Weights of a small image embedding model: patch size [16, 16].
Rows from block 11, named by matrix and row number. Rows with one number belong to one neuron. Each number is 128 + 24 x the weight over its row's rms, rounded and kept within 0 to 255. All counts start at 0. Numbers have three digits each. After the name is the row's rms in percent of the matrix's.
# gate: MLP gate (model.blocks.11.mlp.gate.weight, 512x256), inputs 128-255
# fc1: MLP up (model.blocks.11.mlp.fc1.weight, 512x256), inputs 128-255
# fc2: MLP down (model.blocks.11.mlp.fc2.weight, 256x512, transposed), outputs 128-255
gate.172 119:132099104120133108141148124121136134180120115085180123132138139139090134135108157135150130097144139115124141138163174112123133138087140098110163112158161127132125132155090144130145119140107122155113155088143095163145156159113086091121125140140166119129175138101082113123126119159103162134093177122104119106103133124093171123099087087131127086110145123134145148108093122134129130156163
fc1.172 110:127153156164136140145182153094113124108109116107083131154087134098119103153153129111155141108140157175128148138126137157134087095117128154168113150087107136130146136150123129132122110153141133096140124154169149115165114168109134160122190117103118147166134127117157139134115078096157107133162124124105117115082104149151144086129112155141138119108142158102135145096146167051110117096135
fc2.172 117:112123158092113135166176122078146098160077113168132097144123143130122118140141146153120100120133101125109120115118139118115126146148119110151126089183143091133137112136123150122132128147107114065121161111124148121113120102109144122167117129143123143161098136110145158169128144114143147135149107133125160102131092177091155098110114161076176125133128164132155185116143144128132098121128
gate.173 104:094091145087148080119109153207130117106157134153123161121148163124112102145112125121159132143091124092114129111136123137127103145107100105121094130092141115116149120070139119123121142118145168148139148137107130191133147150173116171130125137091107124131124135134107159131124143145134099101134125130121169086164135116106146141121150146106110139086149111127163140114094107175090166150132
fc1.173 098:129131183085148141154138161165091083108101104126121099167122177139134126141100149149188140124095133111125127131128127112130118087078135139164102090087145126110137123134145143184137160116124149194148143117122119141137168168116116127087143139106119163126082157130145161132136127130126123095119187101111100120134116145086141171121121129101113158154122121127145100132110080164134156142138
fc2.173 103:143104129139107142071084093107135124105121114159168154130134155144107174130104151163116090134149156176150173123101155122171123153140104117087148167114128173131140149091108145107112106131135130123151139130121114065105145115143117105118099128165151071114110135161142112129127144121132128128087162119172116145140132142127123105079119083124104192129105136110118112174137106122117121116133
gate.174 083:137105117171128149132125136152145123139127123111116126123098168156107163122126148095122160130094151142101107154127179126140121136156168133150166103164071155139123135120168132127120171137134136119088104114146116097107158127124111121128157181148125155169114110144131074150131180136116102105079148079105138111145157114056150164114154089110144115121147091137094101134126140118136127153105
fc1.174 086:114168126127141130101106117147119116129147139119106147122124164110127131127111101086134189141111091113121117155127148153122124077115094095124102133111129114074130142117127204134113133161130160121145092134114115098134132138131106120111147144161117131104113121115126130166115146118159146090095139123134142123099101131147143165122139098089156151112165117109125149128152121157135106135116
fc2.174 088:152173115143111139085113102086129125134104135105083095109129102129134097119157128137136192113141136119126126074123177163108135123173102133072113117133126149140168108128145125095132127098096167127147133128108144157130143129178115142127121127135153146147161117137111145113142117154130125140116096142115082165107153089124173085144148112134126130135094118119137155129121114129150126103119
gate.175 098:107102111151125119164102102121109117114137130150134164158118120138145117117137159045116090087123134135176108152124122094137085123150125094132147116126084162152115097138119103124169140114131151134139133145151113152087147145031113144090125115139118144113130141099129152113093144096115100127077132104111144141109113145122168152094130125105160151156099108161134138123129123128148108123160
fc1.175 095:143113146103108150156146162139142138163135130108157115079114134123094142151171120155115111129113130135113161112147148152177089156116128145119165123114143091103108113149113125116169151095148084139118156072188125102154136092117150145122106175146107128113069175169139091103142125149160122136200121147128136109109105164094140150105083108128087136104102112143095150132124103141173085163138
fc2.175 085:114133069149105174146151124128135134152132140115174118109162116128144131122128085128103115133138114144129164109122121102136119182130120124156114168123111141118103134186133146124130105131103125132105097151149145132123099140094152134148133129134103094132137122094080145124132171077133121142133126181143112121142152177125145125168085104136120157153115081120155082127129122106148123121178
gate.176 080:129104127174139128117105094103119126105095109133124138118117153135143079167134124115143148099095119118105144131153157153107066116205111130094140138191126144163125126128130138137111147121142130140104122115100104135110144112135167140111133115152158148204148112111108128195130133152090120122071115128125114133141145116119131161129114143121097167098120143162155111109108125113146124096099
fc1.176 090:100147127110158101093122094099100166118145103122144183120115105138072160097169102123089144148101142146116123132127137151129144138139159134108136094131142156141099135142169123149104119112110154164106141124081154088141115158102145131155161127135131082133116131096141131142152158158140096149085138109160164111164144111131146125116127147126052116126125096136134153126106126136115207099120
fc2.176 088:158150121187112086154082084131126147136172106123102104094128127174134089114136108108066123178094114130071097159178084125118136067152132158152128085110102098119108128119136117131124123120086130116149125136093134164137149087121129118090177141156108153127072125118152093121138108149115134111144156105124090121132119143113148141110145150153134104160112138110155133114115114112141098118084
gate.177 097:118128129134143120119136108036132150107126131125124133089150148092187157185118134101140127123144138119100150106152170136114127125212163106120170096142116113148132116122135115132151170133125120174173093107135124154142135114124168132107075109119160100127157106105152079157162087146152157137126159102118124169137101095083139120113129142081142103103117127108111136156112104127108123116117
fc1.177 103:112143151147163150154142170123153157149152125141152144135160090155086075172098122125161107182108127135094092120140124123094151137103154139114119133146114125111136157156125143185128125104177133119088091105130124118130130133108126152136128092164124114112068160146149140141120124130143108150115139103127143077109149133124120194136126166098118145151132142143162146072112120138104135106114
fc2.177 101:115123135079124118122138153094112128049182149119117148126114096131104177096128152128132117126137119118082117153134141128128123142162146130113112129179133123107136141078168118147118154114160112132158102126141128113158152117100153174112132119116129126136080123146098088177094148104121130095083138143135149149118123136141103129107107162122172155143096103115163102107124086154148154147123
gate.179 093:140128129157129107107176098144131102153131166113144126161100094152105082161161107107083117124106097135162083145108115151102125107122084152122161089130149146119140096118116145103156152133140178170130177147139077137164197186108145118137152163165150133098161140174140092167108156156146148107141132118117136129133104118118137092140117141123167127111139100143113137137122142119163104128142
fc1.179 088:105111121089138130097119129167095081080137110170091129124151149119123149119159083168087137126082141101109155114150126120088162153086091103101088156102130147115101155131122125102133105137150117141103146089136113152153179119114105132120138134149120169131116128097102137158164177152161160132108144123112104174116102180134120109107132158104103152110153146136150135109159168117114156106142
fc2.179 090:083070152144095141092136138148144105108182111135107117138112132103138131165137118141154139108130190152137151135095154113102123118128116135143113120111164128117149103168116071162145153157118129126188122116134139142144134116138163144127111176151121105145117135114089161141100061108132114121160172150137122144092136137097140150114097094172114113092169118130101099133116150133087100110117
gate.180 120:059117159132154110149106146090113116118128101146132146122131092143117128166113121147123109098144114113137145116138134177104110114158139109115120138101168117140176129117080124132165167142132142118113172182075106065074115166151115132152112160142126143191141142179117148119115094120105145143120114119172087118128121123094145131101125173142093128111156080101121152106120113105147088101133
fc1.180 111:161116132109141103109164092163105125140133090095117122125085149136086115123139136113106146167137109088126089134108112096140139151080139110174107151134123105105147130123115152105123129138086127167134100119124148180128124123138123145165158137143134118129141133135137122141160110131136098110124128110101164125093157114136135143113151143167143140158140157101143138157104083148166167123124
fc2.180 110:111169097103161133125117129156137140130134124125172119123136142138114133099146125130147141110127108113126117130144134103171068127099146123139085111091148139144090131109108131141113151122127157065081103108109124169105133088131116155137137115149149105087148152109145151142113115150150119144132127115132104143160142167143109102108113171095080147111129173122163138105136170131129099137125
gate.181 089:114114157175099135123131146108122145082098166113120184149117112161159109106137120101106118120131101123137114129123183110121143148132146121123139133070149140127131162135153116156167170096139093155107169141114145134153118117113127115107129151113138129158137095113130137120127123105129123068111095095154150144134137101155154140077153137154165149132087113126114122105150129123142086135114
fc1.181 084:126108119132119112150119082107104133182161111113103142115148125163118120104089172127140107155151168129109152163140110144133123090165132157157102080128106106112095077130138129126170171137188175088149151146119131122104084143116176136127110111139185120155122127128100119133123101153129124132105072130105124134134137147133118124127117113110099099131181135126128122136128127135144168113093
fc2.181 084:120157117123115146117128121124154114125122156136137122178147143146160150150111127154122159134126105144145129136120095146098139091141179161122135104129154111116080170126142157136130132136151124151160137136105125155105124106125108133097094154138129106136065117146092139107117113112114137136117162194155150126083124136129108168105131120168158095113134097100123060138091104172132116118146
gate.182 117:124140118095126145147103152144081149153180118101137132097120143148105149124103127126133161133141122116147189090136146100132129153148083138179120139142085138063120149098170120055134132111124129138147143132155168158176090096103167147162111143152145116120140116170098141134144130092113116124092110139133127129095107125118138133140125143103160098132123148142090113107103121155157160108126
fc1.182 117:101098122126129116131095160088154115136144164092115094140129120143126154121105136131140127140065146097156135105150153114148150161153137150126127103129098151123138115102137091114101072116120131150142127146123103097179101115161142146173134135140120110162159132153111185144126140112120145091111162116100181087075097082132136116141134143133138116133154145126117126109124139124169126106086
fc2.182 124:100120110129098142150127132112133090122092134104104127168094135129114143131119131123144094151148145138102132094101132147132110122114121163144135110085117150111129118156163160113120105138143117136107121134077173139153144081126130151150114177099124138117112154164138106143080098139152095112108131147124105178158130135109107151120103118108107137124099144162137091183092131125121124143114
gate.183 090:109161104110163114132144161127153135142155152091078109089185153133161070130160120132138118069150134141130077137113124147158143129160149142145130115125118132159120090141119130136117141147091119156120135147144112104167094134115141152106100145142150109142170153133107119077126143116135118135132187145123135119111088152108136122127133122130132141089117197155125111134156126135094146108127
fc1.183 083:159114153120150121130113098130171133126120118124132150165118125061116163096097105133150112095100110117110073115150127135163114144100112131194138096156161163117171161119154128135149119117154150125159103150114124180116152109117163119144146152133104129120133129115119129147128129113076123126119100136167111121124134129148092103150123133159161107159119080115106110169118123161103121128165
fc2.183 083:086101098091165121159117151093167096111126132140151157146106128092179082122122129148133121104140109114091085112205131108128117162114103132111118102135150100164157166155151134147168133108131103119157091140144101119148113121102141112141143179135112102104138133109115155135139106096146153172127125132116113108106123137098106097176104123130132122143134120153084120112120132123127160136196
gate.184 089:113208137125175122147142145136082135098094123123140128112124146129120119113148140134135130127141134117080142141157147102134130136148123142180106122161084125094146154122085149189134120128129135128098102126152135134076144114127106151087110128128169146127135122080111125129124090140158105095119099101119115168143150154097123155123102133080180142117109140129123107116146128102151145110115
fc1.184 082:125137160194155126083129098115142123133163136117126118122114074128110127112089158150134146112136093067161147151119112086157141156120145142122131154128124123162084102122189174108139089127133135092102109161093110167153131156114145155107107075139125091152116128140115154108122106161166135160145115117107110147088114144147127144152166169153121120192144131140169153143147158124104146092151
fc2.184 079:110141114114171116075075139155096126142114156173156077159127090109128126147082138102180091159140089112119141138119130094145114101091149137142136133152100131132116126142134135166092146179152118102119156093118140141131123100131156160101119131126138123097159123105099173118104138158105139142148147083098077166130145124158150150100159136126121141124117111158117123129113078121147118130168
gate.186 109:131151094185118106084154166119152093080133140073123132093127159091115170109140108116137141097154145120109138132140113133151096076162134104125091122119100135163108174122126142108138146124133181154144106139160122132110134160141131157119128149141175142104121132127160155165124144153115127110096106134159162125153108100095120098141101168097126124124142161109117123101127111120130141127118
fc1.186 104:134127137113120089163129105141110117124121142115155106127169128176109144078166089112156088173151084143146134141147131156160121157105156138114138178119146093104146114114146108110134133130179125144150091118141129102170129105152149141176152107133099074107115115126113135125101100142118125091120128154112116146127130142182129158153138059111127147113114137114117119120096119092080082140137
fc2.186 103:084119108121104081127123112098135113116101115097131114118142123146127130082109143156143126136160124155092090133152110124167122169111119163107107130170191180146111109115148094072162085131072167128118124145131107139144137152136181172139150171141087108128163159088143087140119115097151117120115098146136109096153132098104158149157100097117127137109130127154120108152093146133120136107110
gate.187 107:083154113112119160131145138120127155125134130121111162124109128125108089104143129101151129145140120116132094177138131142116139137156138127161155085140105093136160086117189140144146108158109149139110156167075109137110143146174168144131131116101152105141143099081083145138132080110130127137125139098122128121151183121141158159121090101083153175178128139127098107123120142151133102140093
fc1.187 107:093136082103106144126146157124121163131106141100142137098149093070103112120148142112123096149109144101131143159119100147121149156095127134106152109141137165134153117150163134140121127121067128107109154133112098074104109128154122132140127102089118101119093096100087137101116099143104151206168140157120122098101148117171126157124128119114128182113142140133108120126088122113147151169145
fc2.187 106:208131172113105111154094145116112121148074168144122165151072148131154097148099166161132144145117149125107089116126134112132125119129158112093101138117109090114116115134161156167154196133119139128136134115108140087081146128108136169112146125133141161113126147126147133102143137128146121126114170133126070143131109133102064109132091123103102136109138138122148135107163103119170137177155
gate.188 089:106106112155156103123122151130133119124121121141133142127144146112225123117088139110134090137116123095105119140152135120118097103133111169155113130170099165143134147138140163098198171085158116144094139127133110112142086120116133146136122121102150154136115173112145117144127147117162132101113116141116140099140148100153108091116157116114147098097115193126097116121112119117116101121104
fc1.188 084:110136127134112140038131146148086154137123102188148121129123121130143130124152103118133108121103162138128143112140130130094084105152120112125124151117131141093087095144140110088163110097126173136190147117115110143100157110103137107119127083160150147174121128110155101151145125176146108111145131148150120147134119114134094129118131135117150131138105146160112113111145139107094153126133
fc2.188 089:106076108120148123105173141128164168142132135100153108123113111124146177162148169105089117118113106128111099141115135139124105134105147099150159110134118156111085148091139137110100115138129156132106173153117109135135125111118135125119129093146084159103123100192111151117112125136165070116164175118122113146133078122112096184101127137176146139120161126124121078092123140126119111096128
gate.189 117:124131105146166073124139123114127131120129154126130174146172136093117119124110147094148137122148138123142167141124131145146115111163116100158098148133126081108161121130137159142152123127111132133149118123092156121160078126137102124144103159150105102131140137097088102151099170106156091174123130119121153133150095116152145129158114075177107095139069133093130119126141127148068137077145
fc1.189 111:126124143150120133136156177109090106133129091112107106106106090196081114156090119121131112074147134130165143108084141118119153177141136124135143100090146121158123124130147151132146123145153113157143127133089154139126127117118120133123112125120133130130135159132090126158184129135098134143105117165112099132122141114108101140151135112085138089140101106145179129094111153097171156131124
fc2.189 122:092127086119107076135136111089126112111121134144086084095129093111117113153141096110161121145117136126132137133171087095128124130111050143177125131116123105104159150117141144171088116158111133097146144158139112128140101138134105123124157113127126097104131092137126159175093123142153151096145104070095134077134149148137171149127169148117100146130122139174152139153145135126150119114107
gate.190 104:121109119148182155153189135122124137119166106122119097169143119123182174160136150144134106143136139122140148106152161134172122125125157151190103140137175106134124101126150148139106117097144155162145121118096131148102148140153130126093115115099140149127111140113118114177085142105158128111105102114119151134144159104155120155134110102109118135148097093098119188146099138094119158133070
fc1.190 102:090121111150092144111132173113121135159142135120182144124084138142139126127119127146127152134125108121082102125097118102105112158086133097083167131139131098152123165153090093147163133131118094089118142112133114146136125156053138144155137123127134131115140124132120116084116174112158156123177123145095125136128118167135136147143136119125120126096100154144113094116149154142124115105126
fc2.190 097:179153077098155138108105117138130117144119129115186107135140140148103108134154162081149123142103127128159130057073131127187118086082152176129166093121166163182139111143163124115116130092143124144147120110097117108099171126116100092096094112134156109127159153123108132139125133131156117144104161109155147109133125111100117129126091160139170117141112095146111113109081175118113119186131