Weights of a small image embedding model.
Training: soap at rate 0.0016, 12900 steps, batches of 384, held-out accuracy 92%.
Rows from block 13 of a small image embedding model, named by matrix and row number. Rows with one number belong to one neuron. Each number is 128 + 24 x the weight over its row's rms, rounded and kept within 0 to 255. All counts start at 0. Numbers have three digits each. After the name is the row's rms in percent of the matrix's.
After each neuron's rows are labels from the 100 images, of 14848, where the neuron reaches its largest size: "top examples" is what is common among them; "colour at peak" is the nearest of a few named colours to the mean colour under the peak. Only what is clearly more common there than usual is listed. The data: retinal OCT scans (Kermany 2017).
# gate: MLP gate (model.blocks.13.mlp.gate.weight, 512x256), inputs 0-85
# fc1: MLP up (model.blocks.13.mlp.fc1.weight, 512x256), inputs 0-85
# fc2: MLP down (model.blocks.13.mlp.fc2.weight, 256x512, transposed), outputs 0-85

gate.182 098:199127132116114138098145076123134129144123097095149143090098114141120117092140135103229088106129155117171111117112120170147129128122129128121096162152087127112090126134143120198093130160105125118110107139163164133148137083125098123095127145108133145113118089
fc1.182 101:114128108107122134114119150133120109101154183103102125132099153133186137117118117117110123173110117128096108111128105069120103138147091116119158127108136100094114146119106100118169111134103131119112099145152142135166109167119140124102107125158146153152103115
fc2.182 093:106141155093120181127115144133128130132092124041093142141168132108138154114124134117133123169087131110138146112100116086150104138146123137135093119108131085100137120148091130149145132131142094128137101144105130113112055140140117128107146078144167143163126138
top examples: finding: choroidal neovascularization
colour at peak: grey

gate.34 100:122134095112106142180136103126113117140135150137146080147111136142101118136136105135129126118147115130136105170123107106115163111132153157118152128103188111101119147116126120119116118112129088124179139107170117145141144097149153098122057150093126123107109125
fc1.34 100:120118144144133135139103159103127173121107125132119182103137141101130108125114114089134126167159151098136150079144122120111114112100144117096117135167104150145142150141122148141157148119081164133121128113083153125139079170133095172088136119161154120165134115
fc2.34 105:131110119100137206152126114124132129145138176128117150180120140127138115116121160100143084118131122134159119136116090121115119134077094129100094105147104145097142143121094105129179149111148128097126137105106127174137145169128125151132184175152116101139139113
top examples: finding: normal
colour at peak: grey

gate.252 092:093139103189124127109105139146112144168090112122152122096147101183100141129153121080130128115133125111116128126122093070184104109122113153117150147162130119119093140122079096117159164128120186082118109134137144117131138154149104085091131143124134158090162107
fc1.252 093:160077163104091114108160115134129130135125134108100147106131152101146125126119144150151123144086123124137091138196102150114106115142137144118067137122096114112110127124080163120156124121109119163165152183156151141123125128119117073112088140182127148125113101
fc2.252 102:162093125085069178117128139148132142102173168099092146124153169134103153097094091119150146150081117109128114147118125119094118189134077152101142145079183126125100155107137108121135096111131107142146125130109128206153131081152108146125157116148142148123188119
top examples: finding: diabetic macular edema
colour at peak: grey

gate.431 080:148194127102090114144141149150121120108126114165150070137150069123121156126112133120115155097089123153090139149144144161149130158144106088103135153140142135119114172112173142116100161146170108105169159130138153142120104123121121155109139153131141108125127093
fc1.431 078:145094141172156133099103121114122158099090109127080159160124199113161126130109116105155135123101132117169088168157134120100099110152164136159104122153120120168154134168126116127123078133110168093115132106123108148131159115118137131163090139117168092107123206
fc2.431 076:124090141139201125114177147097149083131097141098131113147093150130142123110114122150109143089128093113141114149113111127115115144121097117118142116150144121103122095073142117120148153101116208147112137132091087155138126122150104168127123094145167118144119110
top examples: finding: normal
colour at peak: grey

gate.369 102:120119172143121102127161115111129125147103141153132060116127114116104123138119103107135085102153145101134144123125132164136140127135101127159140150126142115122129172080145143123165100088132131156135081150097118140133098117125143127090105098125132149149152120
fc1.369 097:124134133124135110125067129126156118107127167090128090132139167086087105124147121121143151145095140144073167073125140109130120123124173134112136141118171177128118177125126138116132115143105160142142097156082153182127137150147075146117129131142098133129142152
fc2.369 102:152108091110115128119116105137133103114124119138136102092165116110130108120114085113129128129105083124109105153148118108133131136118136145107140106130165122149163142086091096150115107129130145164116106190155098148160120155119152103185082111133092146133117128
top examples: finding: choroidal neovascularization
colour at peak: grey

gate.243 079:117152119134119127142150151150093100181124138151073124148093113102115156102081137135125090132089138169147118102118124125127128109118120178144127095154124157173139159085134157156109163168155133106117094143142124112129127167110145154118123134131090126153137138
fc1.243 073:134150104124143083135147176179134151130115128140119123083146106135161100091158139096129115139110117116145092123122116150112134141128112036143134102136134140110140100127142110115138139155083150149115137084109116171141170140154119122135119099128143150098125134
fc2.243 081:117163176154104126076131106136119153132152140103140102133130166117150151123154129158152092099139153140092161175112135155136142115153119131141116103143144142131169138115112133089153094112154104150149093110108187125151112088128082105128111098119121108113123129
top examples: finding: drusen
colour at peak: grey

gate.414 092:156163137159156132089124145128117141139094147120084123132136097117102124150120128120101143159085158137177086113141136107177128136147135118140111118090122146089168180108109180107120113181095147169114136127142128150148088189131135085090110135171141160140118149
fc1.414 086:126120096139140100148129127188143114142140134109130133134155110143115121108161113129124102172156083139145111142080189090130148119123117157153115138092127115113161149139107123167149095189116122141122123130118122144134110149112130190134146117128120116103097126
fc2.414 097:109136118115126096191137096157157154112152111105143120104127135146157151103149107158075107115178115125154142108077149155137100175104125135149138150125100146120133170153102131156104109135117107117136084063121121158119147137168136124114142102091114115164147129
top examples: finding: diabetic macular edema
colour at peak: grey

gate.103 108:110134171135122166134136152143134132110070126104141118124081148119134163102112155120163117158160102109152139131118150107131140122117127131114123141085156136151131110103127169099114176126141139138154146164113158116129144091131158084062108077175149158119151110
fc1.103 103:144126058109140101066128139139089159127162097128127096069111132135156111160154070100131098167125094115169122134120160127085151096168109124121139078150124092118171133117122092107135090102149153124138072140074097116109133139094123142160145105115107136145172098
fc2.103 099:161151153100109107149137112108124128112119144124088121084110131126124144117157124162106153152091145137116128126090149137112165116092158122104152143125115128118099148097119112128105124143096118152163092114111117138158133149157121164126117134149141166095160134
top examples: finding: choroidal neovascularization
colour at peak: grey

gate.32 096:156126142130157129138138091156105099120081103139156181171095156141119097146160154101146138153166145082135112132148131119132098076141110086096110117092131141140114107118101103102096140172128087090113169142161095133111112158112142134133150132106108102131109151
fc1.32 100:067135075122111107119120119084145137113131123135153094116154138169096150162120140151120132096139129089117123104119147137090112145150136134143105147126097136112123113106154129094118096143130140107129078179128134048120105120115119125153110128129125160154109165
fc2.32 098:088098159126181158078147144085185103114134115149147102123140150149152126131125060125164166129139114090102139124126144120155101130102094128130116121067180128106122133109119145130108129100135140131113142149128109145133153096079168137121110090143084136147125135
top examples: finding: drusen
colour at peak: grey

gate.113 100:123124149131105120081135109097077094135130167108085151151083126150139126091113115146151151095074178106124071114113102101131104086136162118128149172142110139134111106106077141132159130128182149179121102182101182136147154130120170158124114112132125121108109114
fc1.113 096:130123151143146164148136110091136134139131138132137148145123102143113126145137147111142146124145114104128151110162134116119105136127120124148098176145166172148126132092154110138111101079109119103126121106137135130152137159092095097097117124134106090134119081
fc2.113 103:127115137101088180131109153139146124128166115182135153129128096120146112085141102156135142137101145114106119176143135164109111140159137136130162141129172132129133149106116133120116134079114092138131134130114106149111145147167118130119120122130151121171145156
top examples: finding: diabetic macular edema
colour at peak: grey

gate.20 117:168150121116120142114134140114127112106149150125145142168112105123154121129103163136139139155136177129157145154145139148129111130118086149095112158065156144129166120178138124134131137122137119152123078131162123106103103175166112158151128147147172130126132125
fc1.20 113:127142120098133099133177129130126169105115110157147161127148128095117127144099106112175065106142126107135174094108129133122144161123164104151129120130129116113143151107151078142107128116160142144121154149119152168116069101118129102113109155158074118156152129
fc2.20 103:148127132113093120128108152097127137115158155145131151168139143148162098100143156132135114123154114116138107132098106144082124132117168139041127145084148135103110127153151132138120144102154111152107140096145109103155098143151105152117175130172134086117127124
top examples: finding: drusen
colour at peak: grey

gate.51 098:098152174153136135124089134092111120130130107118143150103126132109165118135118119080141127141111110136148087136142170086169146104160094127126095156155116110107106125088085139102099136115123082124114121108105128134135194135174156131122160125119128158148093119
fc1.51 095:143114070135140113154150124165108143115095170135137136137093143145101136130147120179165086117166133097121146127104124166095111153135176108093160126129133127136078109165115166140137116150112097115140094151176145132083130144113112099088076152117121119164197128
fc2.51 104:154138145097147137113107153152149121136104158139120114145140151084112132116112130041098117119076109142126121132096152092152144126121123139141139153102105129094092086188130112163133136117112128147148171140098113121085112153141080134143144065152107089125170120
top examples: finding: normal
colour at peak: grey

gate.233 099:129151125077102107164157097101142127122130101137108129138094105132106109135107133115117158095143148152136150106092118116100075130147109138101130126079147143107152148147083111160143102159094088099141113135111068090152097149118091121104085147130153151132130090
fc1.233 103:107178119178092092181129165109089121083130097107152164170091110130116131131143117116167115095139093107094142129133131136103137113156128146122142133148137133138099117094088195152144131117116085125107139114148145101145189157126147131151085141161136103110143117
fc2.233 098:104093112120105142139115116122099076101172101108150145111132129156128121100153153134130149140125128109127175155112113145126094132099122120087145130090110092181075143137104104130135117094159142101140139097140156142148136125122130122143148136102131156105105128
top examples: finding: drusen
colour at peak: grey

gate.299 086:154099137089128096135105160130173098163141142146108136145135136139110131089115137145102136155128165104099132108137121093126143123134130137109148140124148104109114126109107118109099124090109113142162132130084121112095075117133086110102136174113121118149168144
fc1.299 090:137191114127134116096123103110133160115081121144095098103105066120112107176148120134121131111149207130187132113091114176156153136119125137107089108137066105152113113145109101149121153166110153154170158118178123110099112108109114108142109116099125128091129153
fc2.299 082:125173120126088116135132128162133122123107163132105146126113117089126105130140118121133150125155119150135177160106090085139120101133178106140176140124136119146133122161116112142149167155185122108140101118121170126127129141109123127114111134098155149135160088
top examples: finding: drusen
colour at peak: grey

gate.22 103:147129106136119133167104161130151180084125180172125116140100167108096164121132123120147127100181117121131108135121146132109163125140110122150101104114162085137097160131124104124159137077134151153107103148106137114140141142113162141108128155127133152119111120
fc1.22 098:110126138133151143134092104122094125095146132173145094146084120169156131116152118151141153116157158131140150120129152165109111166125085130122113115156154084104109124147123113146124157106118113127152196188161115151147125114140154149078060147146097119138131107
fc2.22 103:084120133123116121114131141088131115128095150151142127084127145135103117147134117105116119138140146120131109170153131085122116150152154135135084080096142182085161167123180109172142096098122136106115178121164112080179139154116135139130108134127163131095145137
top examples: finding: drusen
colour at peak: grey

gate.133 122:147091166103158121133090148167111104145155076107097110144124151147123157100117155109123151123121129109159140112159122114133154118125133189110068174155093166150148103157124089156132104144121172146122137154101125112154145128122073137129149162113083157132135129
fc1.133 124:104121126144087112121134117083136140121130127127153143108116129062132122139112101143135090144109137124125135153111166139101087108149171084176128104115133092108092127105143151119116128124098104070114133152143195131098119121136200151151119090181167131096150132
fc2.133 122:150103138131165146143112079148103102106114108073129104142106122140166128153154097146112136138105113194147136143139105084111131112136148070130138146176100143142141122137104146143145088112116107132146123142117092106152139141087167121107063140116171135094120118
top examples: finding: drusen
colour at peak: grey

gate.320 090:131146159135111159084140162137107152150118143100097147120123077089154136131138145162132103139120137105127098124142116090135137134116127096161141096090129152093136125116142147137088149124098111109142100126148106124113108107150172166140146159158108124142149109
fc1.320 084:105088121144111108071076091102118159164127104134123084142144130109131152158127131117105151115102135117097145117096105095134114164157137086117098140166137138108141143094102181125090157175137121195123118136115135127142144106126085097155133155102100126093116129
fc2.320 083:088109102136087081093122087120114122152157126140156098149104113142131128165114107150101088105099133142124135138124105108100129146145148176162140108165133094058096138174128161092126131143121112168133117125127122104132129141105141162129121149112140152072159137
top examples: finding: choroidal neovascularization
colour at peak: grey

gate.505 096:133079099147110114183146131112123128107119082118108168106078108159111127124126139180120100115110146104107148124178160122089086088175126111105083113152117106106154150139146128130144144116125135109127131148103129126145140139154134149149111137155108116106142150
fc1.505 100:146144103145158133097135163162127146128115153075130130132118159122120163142140187107170125089119115147143117126119162141173133130140103085138153101142119127100127158101122118136099145142136151105126102135120111113090116133135129099136094176139123143108122164
fc2.505 091:118130129141105156117161140174176142126098148169170113131111107065152120130143101142133119118146175108098145164119140131110128087156112111129133159087107129130154145144147146147098148150111123111144120123107140139097116126107081138118117081119160135115137131
top examples: finding: drusen
colour at peak: grey

gate.230 085:147168144100129108177142062094101135163083137086169123166111117108111116119121140152128140138128137123110163121135157156128110164116141118128119168136113096095124138140101077170076125140124139112119128153132158148135170112128140127125133099114109129074087094
fc1.230 086:123116161164159138125098143114153138131111117133132176111123129119133127126123078118179116116138127100153087104135109145095132157107164186122144118157154116087139137118116169136116126121156132135114159180094114108122166168147125090148067109190151124108117121
fc2.230 088:146133152132090141147139101088117162094116169100164105139112148112133118161110148096122136147137134112115132142123135160143118175118163165094146153140137076093146106111090121138121123095136128111133135086191073150132118090152128060145144137138145118166101156
top examples: finding: drusen
colour at peak: grey

gate.283 088:110198082127080131080146124153115155155087108150172126100101150098129107166111128146083131138121174137137123100156141099132165134131154101115112159111136126103103150147118149111137105153118172129143124147170105169088112147156124149111136111116114123137114144
fc1.283 089:121089129137076141112110116120084098100133141108081126125128108116094128089084156103121175095151114162143115123162123113112112126169090131144117161166105106104129141124131082096139181148081107152128139106145149122143125149137161114115116154169151130073142166
fc2.283 083:115133082116079162118093148130139113131146163138115090142114125155118121144161109114166142131166150135192144168106116125133130140189142114183103149128114152113127170107125114115177116123107140082133122122113114170145109161086125109092145120153089115117096129
top examples: finding: diabetic macular edema
colour at peak: grey

gate.307 128:106157104130119127138118131104121117145186132167140158134086149090155108134079114090088148113115121179137120163143142084168126111128106159143134123145146121126095117153174153096091097114157113139159089131122123117090116115140124148088149099122133137105134072
fc1.307 126:122139119126154147131123142102107138143162118144140136126105113158145095169146141128087181123144164166128102150134146092164162149101164151160145077177157121154117087144148132122120094141148121138105132124101167140131166069147144150106138132159110156162134123
fc2.307 123:134085170134099117142108142152166109132110144130109142086102115135117124088123097131105097104129142158158135132089163157114138134153113118144107127081138112130094141136154139144152120145108145184092112095118136092177163164173113085145141104163164167154143161
top examples: finding: diabetic macular edema
colour at peak: grey